Weights of a small contrastive image-text model.
Training: 10500 steps, batches of 64.
Data: trained on photos with spoken descriptions (Open Images, Localized Narratives), 3.3 epochs.
Rows from block 6 of the text encoder, named by matrix and row number. Rows with one number belong to one attention dimension. Each number is 128 + 32 x the weight over its row's rms, rounded and kept within 0 to 255. All counts start at 0. Numbers have three digits each. After the name is the row's rms in percent of the matrix's.
# v: attention query, key and value (stacked) (text_encoder.blocks.6.attn.qkv.weight, 768x256, the v third), inputs 128-191
# proj: attention output (text_encoder.blocks.6.attn.proj.weight, 256x256, transposed), outputs 128-191
v.155 104:032126161113158121128167108109147161110115115177132116074119097115171130100115070160074162151082105130136119132101108095161116100157149138076141079152141116148114104121130140076167165117024171
proj.155 103:096062159144132114120143190068162128145143160127159130165107156121106143094129100165076080116170088144129078087140086125093094146179116145136154148163099163140111115137166113157161129147156183
v.156 122:105157140114160116093078163097107154165123123102174098084130147130111130116129200097094157195077089158138124120066152088114092166130117136114142081096161135138157134121162126072134127122085083
proj.156 146:177049121083124152111128142156149157149096065100079126151161104122127134129120162160140166162119132147118122170135087149175076133173157119188094157105150153085116098167129119087147081156092161
v.157 118:155118113166112162122124099145140070064117074114138074151129133131095145170134218091042158121196126169100136124207154179111134142088120187151122216158106156162145071133142113147127110139097068
proj.157 140:132151140131161132129146172051100148198154072135150154114098077112150106043101085110149107070090156174095164108128116210131136137208160136095119129139164140123134131068136164108074132112155070
v.158 105:115161108069081104156136156153145163100100151073093049131116140119164119069124098144095052139167123110108137156107092134127134099120136106118120087091120139175109097098141123133133126181147108
proj.158 118:092154090155125087141134112097066148104135083079106097089114140129078103137162142148121085146118142178176147125144148182149168141118067137116148107142119094088067112164095190134166173126128084
v.159 116:143158210183113083037097150160120082165125124097145161126176164155055119105137112148071134148127119125134112100123183177161101141114166111095147093118130112106138144125111128107181177156181105
proj.159 130:119118162105123100126140152186090157139147134050103106131145055180134220073108148103051157101142185081146124104087131142139092064097109185149094178127107107146146100125164103192171103123106162
v.160 084:118172169160075117178111054102091152176101112113101119097140144114138148204145120144051102156075112122120145189139090142129101110154149049071155101170170116147144133135106093128124168113148047
proj.160 072:113068167129163115135112151137197072096120142112098103112119151142162127134130115084125153180152124106119101149139131170080127156117088143129120153061066079159142211094076116099059074145089169
v.161 093:100144090199146120075188220138150104146171110104190112143129130129208125103112075081117148138086123144143092111185157060159110153121101178092135146131131122148125131089137144190199144154081148
proj.161 090:056166104124168086120128079086142112143116130164093128089147121116102160128147115150116066142111118174204142100100068160125184116142146149055131157197116139163134063146171148182108144185140071
v.162 112:130152151058101158157087053123135219138174087124071134133134154089195137136143099094104162150149122111117115139118127087156160122176123129111149110157163141171137137096143133098146144117134133
proj.162 101:074132118129172149123154150099090185137116094156167169122124081117119128141110082065212104134170138119163099122153083193102128147082104095094099151037069125135137167095050139132127123133146164
v.163 099:123144071210083156128167082165165145151093138122125066098123114152101121150148141113105160155119120204119091138197107150145101135088173084110189165188152115160113155119131140144105140087232126
proj.163 094:147115099097137126112140120099165112103114102178091071105163133076109129131089120122158117161109105075144109122069145101093072169133133135091103084142137091098119113147139199156110099132088096
v.164 091:130087065097120155134090156137103162120104125113104121121091136132143139124148156118201155100102156140138133162162149160169140131108162146139152019135146126139139121129127099155101150104073078
proj.164 087:078193155174102168112151179133148156126140110099105106153178134088102181182166119132129152071170108119100093139128167110182112115153112127163199081135118122128140113133117139048103089130213106
v.165 090:121180134125107122136106000114156156153127176139107121125134146113112124163133109149053116155132087133117124131065063178163142124157132096097180152170178126171161163139119127065145122109210146
proj.165 084:143071116103145168125153169134152118123088107174148139091114105149112104070095080081170095180156150051146107142112131129077092154066112130114071143084120097081110202074081169162095058110083149
v.166 096:076169148188075119138087137136117106236074109175112159203127090106097120121151128089120088156125105097144155176147137096060067087186104093145101157125136122138136102118133147114141139119176108
proj.166 090:140118144108156116116087094081138174166117133094082114133097179131150088165091168182162074163114124088115127156096137146160160138125120159198106149147142178133159165047143139115155099174112134
v.167 094:135053108061140132159127101157132149113145103123169171117112162120157135140128196106121167091124143092126137140091112131150134137167143118129128121103121160108108152121130122117140159167179132
proj.167 096:110128112130147135141149088057124196139145133155158174133137140081117137093160097097170076148086115186151154129181106169124157170122131080095111167076095144124132131136063131093128142118110173
v.168 114:121075076172194126030153229127138049125108161151190143163108107120088127103124145179133098143093147137135149078164089153175066144118100169108154135133126123121146134147133126137161142143110130
proj.168 101:116163120148089137098139113121200095132089164147127125095140127139160136150145150156070100139135131103125182146066176096183125139159126157176158140206128129139101145125179097107104073130131053
v.169 105:141130122118180131126143043148125222122137120132114066149083135099152127154136121117135145137114111034131115187102179086105180101134105148138105102129168149103113107114170125100124105085120125
proj.169 095:141112150130097110097085081143122102143109074091133129103109101071150183146104164097199137125076111102145097124164099148143124129192155081070105144057150178131084155092119137096181102154142165
v.170 094:078141069110150113103177131107121051170112162115140153218104128115134119127127146142136139116159157136122132146141192171162089109107115135074144129148146127117110129139113144170127147133118124
proj.170 085:123133115083111186148147137158162070122103147170122171082131135110136115118178106108102121112085082109097103152083120134110126110143119151136167059160111152095128166070108135156011102159129092
v.171 097:139155167135082110156040005147102153161150130107144088047168147142105114165137057128065098132135093127142126175093071142099164149143124115113148107111117095166146125129134118143124102107164058
proj.171 086:165052150102182136189131177130162122081104130074141131110117149180128147088104102117114160154152125103117119133104120112066111145128137193120082139085114149152138124172105167132149125132101185
v.172 098:131145100097169108172162099103117159126085107160087156225090103111151119145126232133143158142193106056111135136149186133172095097092134119098129130092093130157115118153101138113108173131145199
proj.172 088:105100110111122159145127127116084097163148140196130166109120138112190124137156153117118096126079071156098108196118152146208142087128124108118175094129104133085106204102089091114041140132135110
v.173 090:113075076103158117113190147109106109097069156212107121132101110101075110157134111151169060112112091182142130107172143159087105124127118172123143111174098108111138121169098132104111107136150087
proj.173 081:157148115124065117112111125169197101153102101123135190133117130122131132154096112144069197140143163060095114163086154067130119128126157131117147056150173198033185134151138192139128157130143121
v.174 097:132067077101132154188140041132146175067076150126054137085143138122182118166106140126150174100197100125147116148132121102139133123127105115145166127127087136155090148136104114093081103120159128
proj.174 091:160065121132156154146198165084112150132150081180169118132141147105117117170137100070174143180164117135130108183135159106080108165098115075096086074046125144055136162151053146100085173112158168
v.175 106:092150201150141117115082085099125084247161161102158100157108088144089140130136147175066124170129131076112154127101066093095121135192165096101112134179149104118120118150120132093150128147138181
proj.175 106:176065121123187129130118112159180095085115152144124074103099171198220104118129180088096098172086130096117212171118129091103151153124090174189088162150129103161108154057136069149111088130102169