Rows from block 5 of the image encoder of a small contrastive image-text model, named by matrix and row number. Rows with one number belong to one channel. Each number is 128 + 24 x the weight over its row's rms, rounded and kept within 0 to 255. All counts start at 0. Numbers have three digits each.
Before each channel's rows are labels from the 100 images, of 14976, where the channel reaches its highest value: "responds to" is what is common among them. Only what is clearly more common there than usual is listed. The data: photos with spoken descriptions (Open Images, Localized Narratives).
# convs0: first 3x3 conv (encoder.blocks.5.convs.0.weight, 272x272x3x3, each kernel summed), inputs 184-229
# convs1: second 3x3 conv (encoder.blocks.5.convs.1.weight, 272x272x3x3, transposed, each kernel summed), outputs 184-229

responds to: text has "lights"
convs0.29:075125127126127123116112134095101083134126125113162149114151129095139076168145139130136123143122131098112137175099196096142131075128174145
convs1.29:144129119120149134137131162102128094114131140127110148166118140107097138113124159095145136162095148140134073078159116155139105144131121133

responds to: text has "standing"; text has "people"; text has "wearing"
convs0.44:144110121118125097106109128112100134122146105089152108205111148154155180121131144102117148127156088166136143102108099149119101161120098134
convs1.44:136109141087108129129157151141123086130125110151130122087119119154136154145107108101107185144152136113118144170131097172146190081127147157

responds to: text has "trees"; text has "sky"
convs0.128:097111170211108143160160120118148120123131123134128128167120117114086160118132159116186131140121125151141135160158108078179163133110138146
convs1.128:140139105131140112116150118117064097134135093101119098109096127114127095120140129099170125137115117131122140122155123100089121110131110147

responds to: text has "people"
convs0.176:104132121133111141141116116124157167123098109173107125104126121115154141158093125159028115168143118132155135128097083153110121118136098059
convs1.176:149148113114108151160118179113167175118131081088143103127132111085165127115170072121098122127173123109151120121112137131112151107113141138

responds to: text has "lights"; text has "people"
convs0.156:085104137156154097147124117135184117103139112131124163143135126095160165152114150128154150132110132127095084168096073129132124145131187105
convs1.156:154126110104112130152141147135123099113131146142172199187146134111124153109113126135109140162107145132121124119144105137110101124147134113

responds to: text has "sky"; text has "trees"; text has "plants"
convs0.105:091158125103149122111103125115111136159110110146082186132124145121122102114106108098124119145133149124139103136080139113142152101116150122
convs1.105:130127121097124116110122144112128161113098136136144143118101130107115128139143128115138125109141130113146152100118131093109110136120143102

responds to: text has "standing"; text has "sitting"; text has "table"
convs0.55:119133111073140140178122127083118121156140103123101099132146118141076185142158121122134105135167094143134145118109099143104160157128146072
convs1.55:126114169141108106128164152118143120163135141123149162080147136155094185142178088155176129123180120135113146115140109157154100115135138171

responds to: text has "standing"; text has "holding"; text has "wall"; text has "sitting"
convs0.122:089117112111122131094169124128153136115080113097163078083126144143108117114139126103084095109113130136137134110087136099113129161146125100
convs1.122:110154121105141128154130107106151149139134139102136137131156196107161095119128098157135157126147094110140146147097163119131169119151106120

responds to: text has "trees"; text has "grass"
convs0.89:113140140130109116091152099064118155160135137131127142089126126103096159124105164115133097080150123105126105126135118133115131127109160138
convs1.89:092150118135146107077146118133138103139092161144140091100144146114137114153125107113089094124103149129121132111146145111158121098145147099

responds to: text has "trees"; text has "buildings"
convs0.192:153138133129110129072100117137110049121138135126165135130160126144135137120093114155087180134118085135105113157118132103105123149095153131
convs1.192:199117113100109118124116130133137116141150112135147127127154159101123157111127135118082161120135118121122125151106115142086136116128096148

responds to: text has "sky"
convs0.246:134134128140151102160126141137154116081109117139152162125113127124192141162113124118109117157165135135085119130071146126093125108133098108
convs1.246:106105135111105139162101159165143153143157124100145145129166096123178100157108105126171157162141148172104125124151141145097118129105131143

responds to: text has "sky"; text has "buildings"; text has "road"
convs0.226:111127166157121116110123142133124113139152139112092150118099140127111178126124112136170120143102123080114114118113140165121141118124111103
convs1.226:110168160149148135121170152113183113151107116158138178123139140119127129143121166152173122103147126136126137097153130180199159080124113121

responds to: text has "trees"; text has "people"; text has "standing"; text has "grass"
convs0.32:121105107083147128097129154155152121113082140166149131142129124106097127118124107149108137111105096126140102124097113104107170132132134099
convs1.32:130120142096157123124126120149187174098176094126174100137113140105132146135117128225130098114095109119153111128116118088138137153091124129

responds to: text has "sky"; text has "trees"; text has "buildings"; text has "road"
convs0.110:088140116068135159150121070125151156103123147119152122133109110114109104134147133126132126098144098144152120123158132108125110126139103084
convs1.110:092147124130136131110129100121130127129187131110110140146154112118118126147145121130093117156129107165145110143213120123092129108106109156

responds to: text has "lights"; text has "people"
convs0.145:113102109118139124148127138095109117145159150142100146128103082165141109104131146079120110111121138106092068136082122134131085113126203098
convs1.145:127139098165121130139126180121124128135152155092104143110114148157076154115118121131106169145090086118116135153124141180117128128132129110

responds to: text has "lights"
convs0.188:136105129139109161097101122120131132121143101107115150124145138103130118130119119095138116115102129144125088126090141144120092158145197117
convs1.188:130111115127136143134104140143119137118100130139125148122130126111115121116087181139139139172102125107158137119170112135113131140154121108

responds to: text has "people"; text has "standing"
convs0.131:142136101128132138074129125129140134095106136126084132107169151107143106155113089153117144113084120130118136085113123103117133142134092083
convs1.131:120147135147129139103117119110159155127150113093114151134154093139168106176130113140095120166166138106141185154145136118144126120077125113

responds to: text has "sky"; text has "buildings"
convs0.178:134125116108126152133106115153137141134119166124111156124137134135193131164088091165178134146111147155148129126099141073125149127095102155
convs1.178:117129147141115125119142125126121118131154145141131139072160135151185183118113133107136129140117133106146143125109139115159142108129128116

responds to: text has "sky"; text has "trees"; text has "grass"
convs0.56:151126170110153117146102075109108142101128132142122184135132158153093110093128138127163123145135099145099119085107138107093095099134120122
convs1.56:137143122153112132099125115135094113108132121133139157179128117124120136055105106129130122140141118157117123133131081117072116100089138122

responds to: text has "buildings"
convs0.271:121095161144112133095126113099155102131128109106095099136108139144144087152088106131132091117093127126128096163113149097119133112129146118
convs1.271:124127137128152113123105113137189149132159119145136147112124163107111145078148124171098135091148157101121097125153117156122105115142108113

responds to: text has "sky"
convs0.266:117169167079120108113127115137134152137097092123110165142139159141103086110120145103126183121111126097128096094108115153111132087159166148
convs1.266:157180144088144136086127095123135115135131087155144127144110140134129131103136149155130139171135185141137125127149135166129154111153132102